{
  "train_examples": 39062,
  "arch": "resnet_bottleneck",
  "stem": "deep",
  "widths": [256, 448, 784],
  "init": "orthogonal",
  "learning_rate": 0.0048,
  "batch_size": 128,
  "final_lr_fraction": 0.1,
  "warmup_steps": 1140
}
Rows from block 3 of a small audio embedding model, named by matrix and row number. Rows with one number belong to one channel. Each number is 500 + 25 x the weight over its row's rms, rounded and kept within 0 to 999. All counts start at 0. Numbers have three digits each. After the name is the row's rms in percent of the matrix's.
Before each channel's rows are labels from the 100 clips, of 14976, where the channel reaches its highest value: "top examples" is what is common among them. Only what is clearly more common there than usual is listed. The data: synthesized solo parts of chorales (CocoChorales).
# convs1: 3x3 conv (model.blocks.3.convs.1.weight, 112x112x3x3, each kernel summed), inputs 0-111
# convs2: expand pointwise conv (model.blocks.3.convs.2.weight, 448x112x1x1, transposed), outputs 0-111

top examples: tuba; note G#3; note F#3; note F3
convs1.2 070:479465498526497441536466478479481502472509503491498478437489489507503510481491507496522527504508511512502461500500506508463504468467455491501464471522440499496444483532495482485457531505515491497511516496534461532496526518459476503510496511476546519533478503518526466451498467472505478459490472466521471458507510507470497539520474473478
convs2.2 103:451480532520441505484498493518496473520533499493480519525520475474488484469542475488527465507487516519520447505492505486501496517527497457517503495471517510483465521472501473523536451506533512486493438495491508502476523450504508504480506497454515481522541517530477506506463507493502511507497477480507488459509505446469514562457516521507

top examples: cello; note A#3; note G#3; trombone
convs1.67 099:481547474471514505497498544525481544539508558498491509521518507488525478516524484551512532520485498519512534516482504473537488532527513565503485551496508517527540499465517520509503499498468512479498511505479549515496516507504542541472502471486505516512558480489514503529533519553497523531522526535509538530492477493507485481470535501517
convs2.67 118:468505496499483495504489472504503492454474552520465492474473567530497465464487465496484499517488471493485528491509496513492479497476513493477480479535474429470497504499498508502471530458488541471473502473487460463504489490507474504526456491515456520468477487489486479487479537513495480459444492478509507490499486495522485507526500490497

top examples: cello; note D5; note A#3; flute
convs1.88 091:487517491478449529512518495507493505512461512487502516502499467472462475454499470487506530486478447506446514520494471488502477514509515518457477497476504477495521523495436501510509512447495464498474492461493511492458468494495494459460508464483485508465467449462457484509510505506498543514455492510521477499539494476497469490470451536497
convs2.88 102:502465445504512524497531482512525503451526472523515486508521483513497476496461502478489502530477501478508499464508456538536546497511517569464445501516510478446524491514537526452518522500509507504502505539534467471541465506490496517519475518490500511488501503521505496513524507506541507515463516497459509511495493506473473484497468499505

top examples: cello; note A#3; note B3; note G#3
convs1.51 112:505544514508490545479543508507538492505514503492530530541493475481472516510505511467514484493517472494483518538505479495515511521510538526513476489498537487459530548475476490515546481456490500528501500482477507509510442469534522448505501512518458444527489485507453486536510534499502550521489510502493452526518489512554513483515521534498
convs2.51 096:503482494512526484532503517528504523502493469512526462508519486494500447536482479447489489527520494519547522546506510482498517484512513518500483478507518462487497507491533502490480527486489488481484532575537475480541493519505479516516509473519518506485484513515516479531531490490554468491515500527459483443512490531498477483532467463508

top examples: cello; note G#3; note F#3; flute
convs1.39 099:501507505511477530510543494509545480503436495480525528531469500508500492465516497465519460503507499480482498521506455522518488508485537482470499463508532496496504540505479450522539501492516448561496500497520478492489471508526495454519490513503459489467479513475455477532495528483485524498484514501507422521498513492543485509498442514495
convs2.39 095:525510496537522485504500531552493543511451480461508510498491514489521466515548537492484523485550471511523525494518522507455532489471489504509498497519486491502491484516452526470505503460459511510482522530525492518537456566501510473536477494492491515524446509520508489468521480474526484466502481615499468499490527532498485521505505479530

top examples: flute; note B4
convs1.110 097:513499492487515500500446474492486490490498473493484479460501507533508481491490486462476538493499493505525509473504508523481487490493461482521473451523467515475514447511510486514459493506534526486522471518501514514511500516485484427517483517530508493502458522533456526453444467484509440504521479496485431458481513482461487522486486469497
convs2.110 089:514503509498519492514474529506437511510446525505536469487466529501474530546497536484542497495542512489475503499485505507521511496507474511497509511490482496491512478521541491495465530547464502498537528493521529502509522496493525520478506551512509515516499518473504496521518490533507482530529501533473504513534508529523502496513480466535

top examples: trombone; note F#4; note F4; note G#4
convs1.80 115:488521512465473514491509513537480515537503526499520519513524455439461491485533483514491505458470487538474534517491502454533498541528516530473501508458509467489529506452472507525507489459492494488458492458479527475468514489495512493447510455482500477512502440474477523524515507537499520529464477532479503523507469505502495494487502513530
convs2.80 100:512451502492530510495519513505474486410511499515528489459510515531520481500458535489481482529509520521489512493518501491521545492463522511494473521513469438450527500492542519485487511494484511472491515538520456449533525506519487503534505488527485530452500498504518480515509514515493435486502510487479492498503507514478487491502479466532

top examples: trombone; note C#5
convs1.32 114:503510477476482489498478488469479542476469474444447483489465483485485480492466482493487515479490484476487487486491475483470480473465472496507428516485471487497491479476483455469478474468498475486483533484497488498498468480477535467491434492467450474511490492506451492482468478474503472487483461472476505457476487482493486490475483475464
convs2.32 097:506508530504502494557511505468476547505468523522555487504488511498497519522490506487507497521502498523483517474477545547530500535472474509474454495502543472488485506478533463482494521530504455484545478516475527483488557513508530524508535528508469479499503552486517541553508494535468522530564548488468526486539511501487480486492507491502

top examples: tuba; note A#3; note C#4
convs1.4 100:538547486462515524456525536521540538515478487495506543516500498467478477492507486470488525469498487506519515496494462482506493517509503525513470502496510517487528531468516483527515475427493489545507535511486527496540478437500532457515507525540467474523515495516463492502506493500505535511528483505458495493504515483542487446463466504514
convs2.4 096:481501528465506474520501513478499488507482486464495448510469467497481478498527495460501512500458503472546467501474510475521469522489500474556535514482547536493478507492504481511546509503435471498535472542526499479472504482488491516462463519499480534521506530504489532532500528475495517509511510499459467493558504489464496544498461488488

top examples: flute; note E5; note D#5; note D5
convs1.105 105:517502506496513487503453482486442568491488467473449486476485489499497502500473505501449560483508479507518498492511486486484509493483472514526469550518484506535494449487521476488466493480542514451523524511490506518493458469468527466501461500508450523513489509534450492461489473488497474498505459488484537475472506505462503502493498481493
convs2.105 100:483473498519532513552504503481504511478467475497509455512469516459477556512505482505543488509496525501492510521512559528495481482475487525510517489514528508526490510505517474520506504527481389475507493528520502490478514508453519525477504499484513481517481542469506560542520500495492524520529510495533514488523479502514499475496451510510

top examples: cello; viola; note G#3; note F#3
convs1.45 092:520545514511507559510565512512541482510472509491529548541487503490493524490520518493536469500526509499497508526509472508534515516501541510496492499497529505479527564500496481532542487470505471549501523494502497509510460483529530487506490506532475468503514491474483473542541529507481560506510519507512474529519514518568512491509515540496
convs2.45 109:490487495522513440512485543525520498521472485431490490531493467493530422519494473430482503452495491497562519482510504497466515464509544499477451488510503498458497492507466520495516516473498489484505515521522465490515459506493484496517491478499483548510464517528515501478518500475549469485503495530525448469491508523494473508525502456523

top examples: trumpet; note A#4
convs1.93 131:509505495479541506496461497482481522497519472451463493474475502504505489512485485475482532496495473476538512464496519472477497491490465503542431518523468525502512488465538487511468466454485557478527522519487526519532482463472517472499450502535454488533500506552446501468504468491510492504531469494491530468476492493503489494480487489479
convs2.93 091:496500473515494530542547514509471519474462536542513422484446531437483486523497464514511495519477511533468480492487555526510508476472448495495519482500503525498505515532547494469490500521461468482495525506517520483520491509491537544456479511538498528487494518462481496503489474514499496482517525521486498478503517461472517495484458508491

top examples: note A5; flute; note G5; note A#5
convs1.55 093:508481493505543497495492531468502492468521527485474476521461534528528510525471506474509527516507536482545474513504530524468504480468516473552507477540526543498482468499546490494496494530513536500535476540481484525539491515512456545538467534511468478514535531546506479508507519459516496473540530466502500484485506503484504482507518474467
convs2.55 098:520466501512528514513489530494488534478445521478587471503474540513510524567479537503509489475526529474482519523515510502506458464490465505509485501491492489512521507510488481486496498535448500520523531506507484514490501511463512490485511520506511486529470531464523523513505479492525514492539501521538475506536477535558505482509457494505

top examples: cello; note A#3; note B3; note G#3
convs1.48 115:490530508520494565478550484512512506504481485505523513515501474480471513507490509434499529482511447520484519523502469488507503518516529509497490491481516487486530555503470499497539468488523488519491501470467497496514464479513507439479492485512469434497442483493480490528520517492500551527485489501498469531551509504531503471519509563510
convs2.48 101:501498480524516498524532525522525507505509491503539498517513483488531464500462507437478469529503516490534491486514499483507536467524513528504459509524514455474504484521516516491507512467524469519471524582541470477548483492517511515524500483514527523485508528505530477515557496501527491495520501500453473482486512536462457485499485489493

top examples: trumpet; note G#5; note G5; note F5
convs1.84 087:520486486478513493479506465471490508476500456468477466504468495490497478490470497468464525488495461503523490472510500486480478475461490476515443471508486502498491485456520475486479453436506517477507495510483483508509498462484503441511445511528465481515484504515439514479461482465501455482507460471472477463462490491486495494476467475473
convs2.84 102:475564541504483499534514472545490561487442512530495477473467525484495520515502502497518524527507484520479523463485528556498459542450418496462492494501516489474493509496499504504474534507482510483558486484474524470511535499518522513511512524515470498493503523466512502532500500533504515523553521519459533470518516507498484457500507486498

top examples: trumpet; note G#5; note G5; note F#5
convs1.42 076:519519492489464525496517462506509536509471465446483517537476479479484487487494494471486531490497467496471515480495479481507493504480526500491430509505513474503517512469476457508504457456489490512501550481503505505498473463500558448494443503510456481520457485503423503506493495494490496506485473501486465480475497492515497502473434490496
convs2.42 097:478562509515497490512502527558489536499448509510475500465464496475504484512533526488507537492522454508515529476483531540478490528428433493474502506516505526484469517524485496476496527490501513505524530480502488488536470546522531496512470510515475539513488519514498494483518507516510503477498500554468482478492526507501471516512514487523

top examples: flute; note A5; note G5; note A#5
convs1.100 096:517477503509514456511438531461497522466515523476454468487469529508494510525464513520507538491514547479517463511520521521455509461461480463536493504519490530502456448530516482472472514548527502505514514525510466514520506532485475500518470522487500507509520509523511490479480492464517463466511507465502496470487524505467511511510529456466
convs2.100 105:532465504480541511556489515454504534492460504492589490521449535497470520536485526496538468474543537491467532521518524504514488495496484516538500474494505492523506491525499451489494502536494465508521524517489493516484499494458511496484521519494508492518469524451514544529524480486502495506547508499508470510554478540551485462511481494507

top examples: horn; note B4; note A4
convs1.1 087:532519532520495481532436483490465538494497517489465511475489504494486520522490528513509548484523503502492495509538485504485528495482469499535496522516448516512499454519478482495449524498551486511516517516541494514503472523454514437510487520475470529511474502525469497449473464497507488490501471493501484476453533531471525516517513446484
convs2.1 095:497483515484532510524493467477516511478486493511545512518465523487452544534473542507532472498530539490481555502520513491500477486501503522540507460500522489524487530500490463494495498517503456501521504488507498508484512484470523488490521510498503499549475528460527568505518463486470519528530482502511473496543464535553509457524478502509

top examples: note F4; trombone; double bass
convs1.11 146:476517508478538504497497501530475507539566483518523528495529484487496505517541505534486503474495499508533537489488557446528517524530496506526510512497485506491529513462538518543480492490457567479498509503500544502516555486477512504473524474522546499561484477524509526498525483541510514530509473539486532508520484514504512501492517508524
convs2.11 104:491499507500521455531500558511474507456472539510508464499471497516522463501482495471459507485475500472549502475505449496480491411477526515533481490524487494483510412503486494480511504500457534465509493507530418441498494479492451487489511445518461540460454499502530477493519558480505482467508502491485490475489506496477468523513505442486

top examples: cello; note B3; note A#3; note C4
convs1.91 127:514524508513526548458551524522531493512518480500516522532503490483475522529512517447475508474527469497513510513518518464510516516512541493527480487517526501480514542482509487518538453478490525514518520494459501522516500451512497480483503496528489432531460482524495495540547513494492540511507488505466484512550523513542520460518517545514
convs2.91 101:517492472523524415539497535509538497502486493443529464535476485477522443507476477437490490442496521481561487502499499484480518466520519508540481481518527504472500463516494499482542501482487469501491507577563477482501480496481495503500465479514522533484471521521513511530553511479533481475511513497505446476512484528475448515521502474466

top examples: trumpet; note G#5
convs1.41 073:511529490481500487516493499502466585509492502529480486499518485481513485502489494507486536523490474543513513478490479482513480504510467571494504558494478505545501494461521534457464478458506495489485570502514506497501506467463590471506502507478490507513524497521493523497547483519488478519512474509500552500470495494506501505487504478516
convs2.41 112:480516512481481518508526491513482518480462542527481492444457547503513480469517495495511517539503490495478488456469518512497477510437446468484475516515482468493484503472491536522460528483480506485508490479483495482526514508532510510515507493524489488438521522490530433509480513530494497457487488496481510469488516486489472509473523510495

top examples: trumpet; note A#4; note A4; note C#5
convs1.30 100:476511453452520477514475491496487547497498522474492517500495478481498450455505453514501508503452441458514501530455499472487454487486507510482467533472494488539504486471512493516489493430472508497477538491507529464502503495496534470487472484505478516495507485507467516495491513500476482497502495498514542474491459459484461511447453506494
convs2.30 099:495533501520475513493531503507461539479501501520499505467519493474528519506535481519495499518526488525483483478461523513490531521447501466509494548465515497522460510462513514534488503481493467497514484513499495466498519493527548513551547502512481505485513501469532429500467497493462519441521540476485506484471559486476433503463475505467

top examples: oboe; note D5; note C5; note B4
convs1.109 099:477458495490494477474480457488477440479512468506507478463496468498469510490487494458484483461490477498493490497486503482476502479487468454482492437486467477433477474504495497493479495461486529477496448473481483491484502489466445448478499474517500487500462492491458516467477479479510474481493450484498451471496481502460506509512494495493
convs2.109 099:508519501522468519496514509504481500484517494493496521505585480452511521490509487521515512501523497538511488464446515513517527483510534475527474543451519494494478490470529485516513467504532483485509501522485499482504528478525537514514549489515493493517532496514520484509479493473468514532530533482483524496471524496485466512445503518517

top examples: oboe; note D5; note C5
convs1.22 102:486472504511477493472479454499474441496520446505512492451496469504467522516498509471462494468506494493480501490503511486481514496490455454492494441495469477462492476514479489511482495482498537481503423475484498502478507505466430444480497482505504500503457490494465515463484467486506492490489455496489460486487496516456515520522527495495
convs2.22 099:506498493521463519528530509507489495496520490498520530516574458451497507464503463521499508513506517531501499486489514503531531470515539474526479522483501512498495475493571498494514437511546474452496520519505501479537533483511543533506526501512530507506543516528547487497486483482482514512505528476471521497470505465488498504445525520532