A small audio embedding model, trained from scratch.
Model: 3.57M parameters, log mel input, arch resnet_bottleneck, norm batchnorm, activation relu, depths [2, 3, 3], widths [256, 448, 784].
Rows from block 5 of a small audio embedding model, named by matrix and row number. Rows with one number belong to one channel. Each number is 50 + 15 x the weight over its row's rms, rounded and kept within 0 to 99. All counts start at 0. After the name is the row's rms in percent of the matrix's.
After each channel's rows are labels from the 100 clips, of 14976, where the channel reaches its highest value: "band" is the frequency band that holds the peak; "strongest on" is what is common among them. Only what is clearly more common there than usual is listed. The data: synthesized solo parts of chorales (CocoChorales).
# convs1: 3x3 conv, stride 2 (model.blocks.5.convs.1.weight, 192x192x3x3, each kernel summed), inputs 0-191
# convs2: expand pointwise conv (model.blocks.5.convs.2.weight, 784x192x1x1, transposed), outputs 0-130

convs1.133 099:43 59 58 27 43 41 60 41 36 55 51 79 38 45 47 58 21 19 50 65 29 52 43 28 59 53 36 62 52 51 60 48 30 75 47 54 67 59 50 35 49 59 51 49 55 34 40 30 47 37 55 38 74 57 53 55 73 35 35 35 56 57 59 52 25 67 73 50 40 56 70 38 32 48 46 56 91 19 65 50 40 47 60 57 28 49 59 54 48 69 54 48 73 33 39 55 66 49 39 36 80 40 80 85 19 99 55 52 59 74 65 54 36 63 27 53 16 42 34 51 55 54 32 43 46 45 43 66 56 41 51 39 16 23 59 62 61 29 30 63 49 51 60 62 40 35 22 48 71 53 37 58 48 75 46 64 57 40 39 72 55 43 58 61 39 39 40 43 41 59 47 32 35 34 31 38 61 74 80 38 71 62 43 56 40 69 33 46 38 74 29 42
convs2.133 093:88 69 39 46 30 50 25 35 34 57 54 42 34 53 53 61 43 27 81 51 57 55 67 49 44 54 48 65 53 26 44 50 33 32 55 37 37 58 29 55 62 46 64 44 51 20 64 17 62 68 53 71 70 33 27 46 41 22 54 59 65 80 69 64 49 47 30 40 40 52 36 82 54 39 44 61 53 46 43 41 42 43 23 55 52 53 49 57 56 53 48 48 62 44 53 43 57 35 00 51 61 59 74 89 55 42 54 42 46 35 66 72 29 54 37 59 83 55 29 64 69 67 39 57 58 32 53 62 75 40 57
band: 2000 to 4000 Hz
strongest on: bassoon; clarinet; note C#4; note B3

convs1.5 100:40 52 68 57 40 56 42 74 60 53 65 52 57 41 80 50 54 62 40 52 20 45 88 56 79 72 70 56 62 71 64 69 43 41 53 75 61 38 62 49 69 49 64 41 35 55 38 40 61 47 40 48 40 58 38 63 66 58 72 60 52 56 33 44 67 55 49 62 58 46 61 70 54 85 49 58 47 40 54 58 69 62 24 58 61 61 48 60 24 51 56 45 49 54 54 63 26 58 64 44 37 64 53 61 63 38 55 44 51 33 61 40 51 88 65 78 37 61 54 82 35 34 58 60 56 52 32 31 54 49 71 53 59 51 20 67 99 51 60 52 47 60 39 44 24 55 71 71 51 48 71 56 77 35 59 42 76 62 58 52 56 54 70 21 60 50 57 54 93 67 55 49 43 43 64 49 66 32 88 59 44 58 61 50 48 26 40 72 59 42 37 92
convs2.5 097:39 66 49 39 59 48 69 38 57 67 54 58 30 43 47 63 72 59 47 42 42 36 42 32 24 39 62 58 54 66 71 47 95 27 58 51 35 28 80 53 38 39 56 64 45 85 53 35 52 57 43 47 46 50 79 44 52 59 36 31 60 60 46 34 52 65 41 19 55 49 66 42 54 44 29 52 72 53 45 40 49 50 67 41 27 48 30 70 63 63 48 47 51 43 50 27 72 48 43 32 53 55 29 62 42 48 50 54 55 85 52 35 40 41 79 60 52 55 37 55 59 45 30 31 69 41 28 44 44 65 81
band: 2000 to 4000 Hz
strongest on: double bass; note B3; note A3

convs1.4 093:50 47 48 52 35 21 22 67 27 48 33 55 43 65 39 81 46 40 46 64 64 53 40 28 60 73 57 43 63 52 60 48 48 90 39 39 62 61 50 61 51 59 53 44 23 47 46 47 14 30 12 62 71 38 49 35 48 53 61 25 45 59 26 24 52 31 73 48 50 18 45 47 58 50 52 56 73 52 64 58 55 50 55 29 44 33 36 54 37 56 71 68 46 36 46 52 49 59 56 56 29 20 82 71 55 67 11 40 29 67 43 49 59 71 47 57 55 19 37 60 49 75 18 58 32 54 49 53 40 35 59 57 46 48 63 58 71 42 30 52 49 48 78 72 50 35 51 50 38 33 53 26 57 37 60 43 40 41 32 56 47 52 58 31 41 23 48 52 62 42 21 51 56 06 52 53 41 67 65 55 78 72 50 54 54 21 52 57 41 50 29 56
convs2.4 098:86 59 53 43 61 77 32 23 35 74 49 35 59 43 55 53 30 38 50 37 37 68 62 55 47 63 67 59 55 58 57 52 37 43 46 58 42 42 36 53 56 53 56 63 63 53 77 41 64 29 54 62 73 53 25 51 69 61 58 73 63 77 62 48 64 39 71 45 47 75 50 68 51 63 50 40 43 56 58 42 64 49 27 68 27 62 46 82 49 52 54 51 70 43 38 64 67 37 25 49 58 70 36 76 34 70 50 56 61 32 83 66 35 57 67 87 60 70 44 53 69 50 35 47 61 37 50 50 95 44 37
band: 2000 to 4000 Hz
strongest on: bassoon; note C#4; note C4; note B3

convs1.140 102:59 34 59 24 33 33 19 55 38 55 48 20 48 69 46 57 64 61 32 38 72 63 44 23 33 31 36 38 32 44 51 46 24 52 38 46 36 54 27 51 58 36 53 42 18 31 56 29 56 27 21 36 29 54 49 00 21 41 49 31 30 47 36 33 51 41 40 38 56 08 29 44 20 42 34 38 65 55 39 49 40 31 57 60 39 61 46 35 33 18 57 50 41 23 40 71 22 54 41 53 29 38 33 36 43 43 33 49 53 40 30 59 53 53 41 65 53 44 36 57 49 70 19 54 25 58 62 35 35 57 44 46 52 42 62 34 43 45 11 33 30 58 50 54 54 36 48 28 44 34 63 50 44 40 28 55 43 41 47 29 32 56 53 60 39 25 30 33 62 43 17 56 42 51 46 63 61 43 61 52 61 56 42 36 60 31 49 64 52 43 56 44
convs2.140 116:57 36 75 93 62 58 59 46 21 13 53 80 42 39 25 77 30 65 54 53 68 33 46 54 38 43 63 41 65 68 26 36 42 70 70 38 45 59 44 55 56 43 42 44 61 28 19 59 27 50 45 55 50 57 53 40 32 35 62 59 68 48 54 54 57 33 42 69 50 61 22 34 38 48 43 68 49 61 65 45 45 48 50 31 82 45 61 23 29 24 59 24 53 35 41 71 40 56 77 53 59 53 49 43 79 57 45 59 58 39 27 73 57 27 53 53 66 31 66 36 34 33 76 51 55 73 26 35 28 26 52
band: 4000 to 8000 Hz
strongest on: clarinet; note C5; note E4

convs1.173 100:46 45 27 60 47 52 22 27 23 33 56 44 45 38 30 51 65 65 57 45 45 65 57 39 45 48 20 51 68 23 35 54 61 24 74 51 61 56 35 50 39 45 59 38 11 60 56 53 38 48 02 38 21 34 47 44 63 50 57 28 23 47 33 45 43 33 38 37 56 43 36 26 52 38 76 43 67 36 36 55 20 43 41 35 58 24 12 38 69 32 29 47 36 48 50 26 63 63 63 61 21 44 52 32 34 41 35 43 44 27 46 52 13 28 49 31 62 57 58 37 42 28 41 37 30 26 44 34 28 42 37 48 54 31 55 40 47 51 60 21 48 25 28 60 41 63 47 35 41 43 36 27 45 32 64 50 44 58 49 46 45 67 39 56 47 49 68 63 46 22 38 32 48 65 33 56 31 50 28 47 55 60 36 62 60 24 55 41 56 30 38 52
convs2.173 119:25 74 64 59 40 80 40 60 31 49 41 55 46 57 64 61 47 68 54 32 58 44 46 51 39 79 57 64 44 45 79 39 44 51 39 71 33 37 46 49 33 50 77 54 47 74 54 56 43 39 56 51 24 46 52 53 56 74 30 52 65 49 25 52 56 52 50 52 61 43 53 41 28 49 71 76 53 60 48 57 32 50 60 56 53 25 27 65 76 44 27 74 42 52 68 57 56 33 55 52 63 22 47 16 51 48 39 36 31 60 48 49 67 50 50 56 42 49 45 44 47 44 24 46 45 41 65 22 67 41 69
band: 4000 to 8000 Hz
strongest on: trombone; note F4

convs1.88 096:48 54 48 27 41 50 61 66 40 56 49 65 50 54 48 80 45 39 29 44 48 63 39 00 55 43 44 54 39 52 54 48 30 61 23 47 54 58 53 44 64 60 49 34 57 24 37 29 66 34 70 62 56 50 20 21 58 38 45 59 60 60 57 44 16 46 67 47 55 36 55 58 44 31 51 47 86 48 49 35 50 25 40 59 40 65 65 54 23 48 51 56 64 42 52 68 31 54 65 32 56 38 38 57 26 49 51 36 60 58 52 48 39 72 22 65 25 44 24 61 42 59 49 48 64 58 37 35 46 56 78 36 41 14 34 64 70 15 44 57 34 52 50 61 39 34 29 60 51 42 63 34 65 75 51 62 54 63 35 55 58 59 70 62 46 13 56 31 65 52 53 22 20 43 44 40 67 42 99 36 73 58 41 48 35 58 38 49 34 58 40 61
convs2.88 093:95 69 47 50 38 59 38 35 51 48 58 30 46 55 70 70 42 60 78 35 56 72 61 59 28 55 53 36 55 50 37 55 48 44 76 53 24 43 22 14 37 37 31 56 66 48 61 37 53 51 68 60 77 39 27 41 40 47 59 51 64 64 70 65 71 47 44 53 54 50 47 52 31 50 69 52 43 52 60 30 48 39 38 68 45 31 54 38 59 26 81 44 69 36 35 47 63 43 24 54 81 87 51 72 53 52 48 31 56 30 74 73 39 53 55 53 76 43 21 47 64 41 41 39 67 46 63 75 54 18 39
band: 2000 to 4000 Hz
strongest on: bassoon; note G3; note G#3; note A#3

convs1.177 108:73 41 42 75 43 47 40 29 53 77 53 54 49 70 58 62 63 68 37 62 74 92 62 42 68 46 53 40 66 42 51 38 67 30 45 56 57 40 71 68 37 29 31 49 49 47 63 71 51 63 38 32 24 11 48 39 57 75 45 59 36 24 39 57 76 16 43 64 50 40 29 45 47 65 63 45 49 56 32 35 32 43 53 30 55 41 37 65 64 48 42 60 55 47 38 52 73 43 81 58 31 61 45 38 39 53 37 54 35 64 32 56 46 51 85 38 47 60 80 35 70 47 52 57 47 41 56 51 51 45 50 67 51 53 32 58 46 66 56 49 36 38 25 40 73 58 62 27 43 20 72 56 40 45 73 15 30 49 36 77 22 33 41 57 50 68 74 62 30 51 58 30 53 34 28 76 44 57 44 59 51 25 59 71 26 44 43 33 55 56 25 39
convs2.177 099:63 57 39 37 45 56 59 28 37 43 69 44 49 70 46 49 39 41 17 68 54 24 44 85 41 40 64 52 55 49 42 56 37 53 61 53 47 37 42 33 47 41 49 35 55 62 44 83 42 17 68 70 46 37 52 77 40 49 47 57 37 53 74 54 67 78 37 57 42 43 42 43 34 39 56 31 51 38 49 97 49 78 69 24 32 40 41 41 62 55 71 70 50 77 64 45 59 99 19 50 72 42 78 51 39 46 63 47 48 42 48 41 59 65 51 50 40 51 37 46 54 51 49 22 44 41 57 47 58 49 47
band: 2000 to 4000 Hz
strongest on: saxophone; note A4; note G4; note F#4

convs1.178 096:18 36 45 56 60 38 27 42 38 48 42 55 68 29 39 60 63 42 67 31 37 56 36 63 26 25 36 14 70 29 37 69 49 50 69 58 60 46 45 51 62 78 67 43 35 66 44 65 52 58 41 44 47 37 56 51 62 39 43 40 30 51 43 29 46 33 42 35 44 39 32 21 69 37 56 39 64 41 36 77 32 48 13 33 61 56 47 41 59 44 48 60 37 54 41 50 52 46 19 67 42 34 42 47 52 40 54 41 29 62 47 11 42 39 37 25 70 42 49 31 43 35 42 09 64 35 48 58 52 23 34 26 44 73 57 37 59 67 48 45 30 61 37 64 24 64 47 25 53 44 42 22 37 31 51 75 71 13 64 44 33 25 69 50 36 64 53 70 55 25 32 59 36 48 46 53 50 75 52 63 51 55 21 50 47 42 44 38 34 50 71 41
convs2.178 101:44 75 68 54 38 53 38 35 49 34 19 52 37 57 64 59 29 57 43 42 39 71 22 36 40 71 51 40 49 63 55 45 35 48 20 55 30 19 51 90 44 53 66 62 66 55 52 57 34 48 60 52 37 37 27 67 63 46 42 39 55 42 56 62 58 50 68 40 64 83 49 26 37 39 53 48 37 43 51 50 33 69 54 60 51 33 22 47 53 57 35 63 27 67 73 64 48 46 33 59 33 56 29 48 61 64 47 53 40 31 43 49 41 47 50 72 19 51 62 33 44 42 35 40 38 38 52 58 56 48 42
band: 2000 to 4000 Hz
strongest on: viola; note E4; note D#4; note F#4

convs1.182 108:32 48 34 46 44 57 53 31 48 36 46 31 35 46 62 33 41 43 08 24 39 42 58 47 48 38 42 37 35 47 44 18 36 34 17 45 30 40 49 29 42 35 32 44 57 56 35 44 51 43 63 51 65 38 52 65 44 40 39 52 59 43 26 45 30 51 41 59 58 59 56 55 50 60 25 25 35 43 31 16 51 64 28 38 37 56 67 53 23 50 41 39 52 47 45 56 40 39 36 21 30 63 38 31 60 26 68 48 41 36 34 43 45 47 37 44 27 49 60 19 25 49 43 30 51 43 33 47 59 56 47 31 51 47 29 39 43 37 59 52 46 66 40 29 33 23 44 36 40 29 43 56 55 35 43 00 53 38 30 32 51 36 37 29 23 49 46 17 43 59 52 63 24 24 54 50 53 07 56 29 26 36 30 34 32 42 32 49 33 43 22 53
convs2.182 107:27 22 38 34 44 35 62 47 44 23 28 54 55 33 19 59 29 37 56 59 54 30 34 45 44 31 47 70 62 36 50 37 60 55 69 36 73 51 50 49 51 50 57 27 45 29 35 39 34 47 23 43 48 42 51 45 38 39 40 14 48 59 33 40 22 22 39 60 33 36 61 42 51 87 24 26 72 61 36 51 71 56 66 28 41 66 49 55 54 45 45 36 07 43 60 46 27 45 31 39 61 45 38 39 20 23 50 60 65 43 55 39 79 34 22 41 53 44 69 46 40 43 46 24 60 70 31 52 29 54 61
band: 4000 to 8000 Hz
strongest on: double bass; note G3; note G#3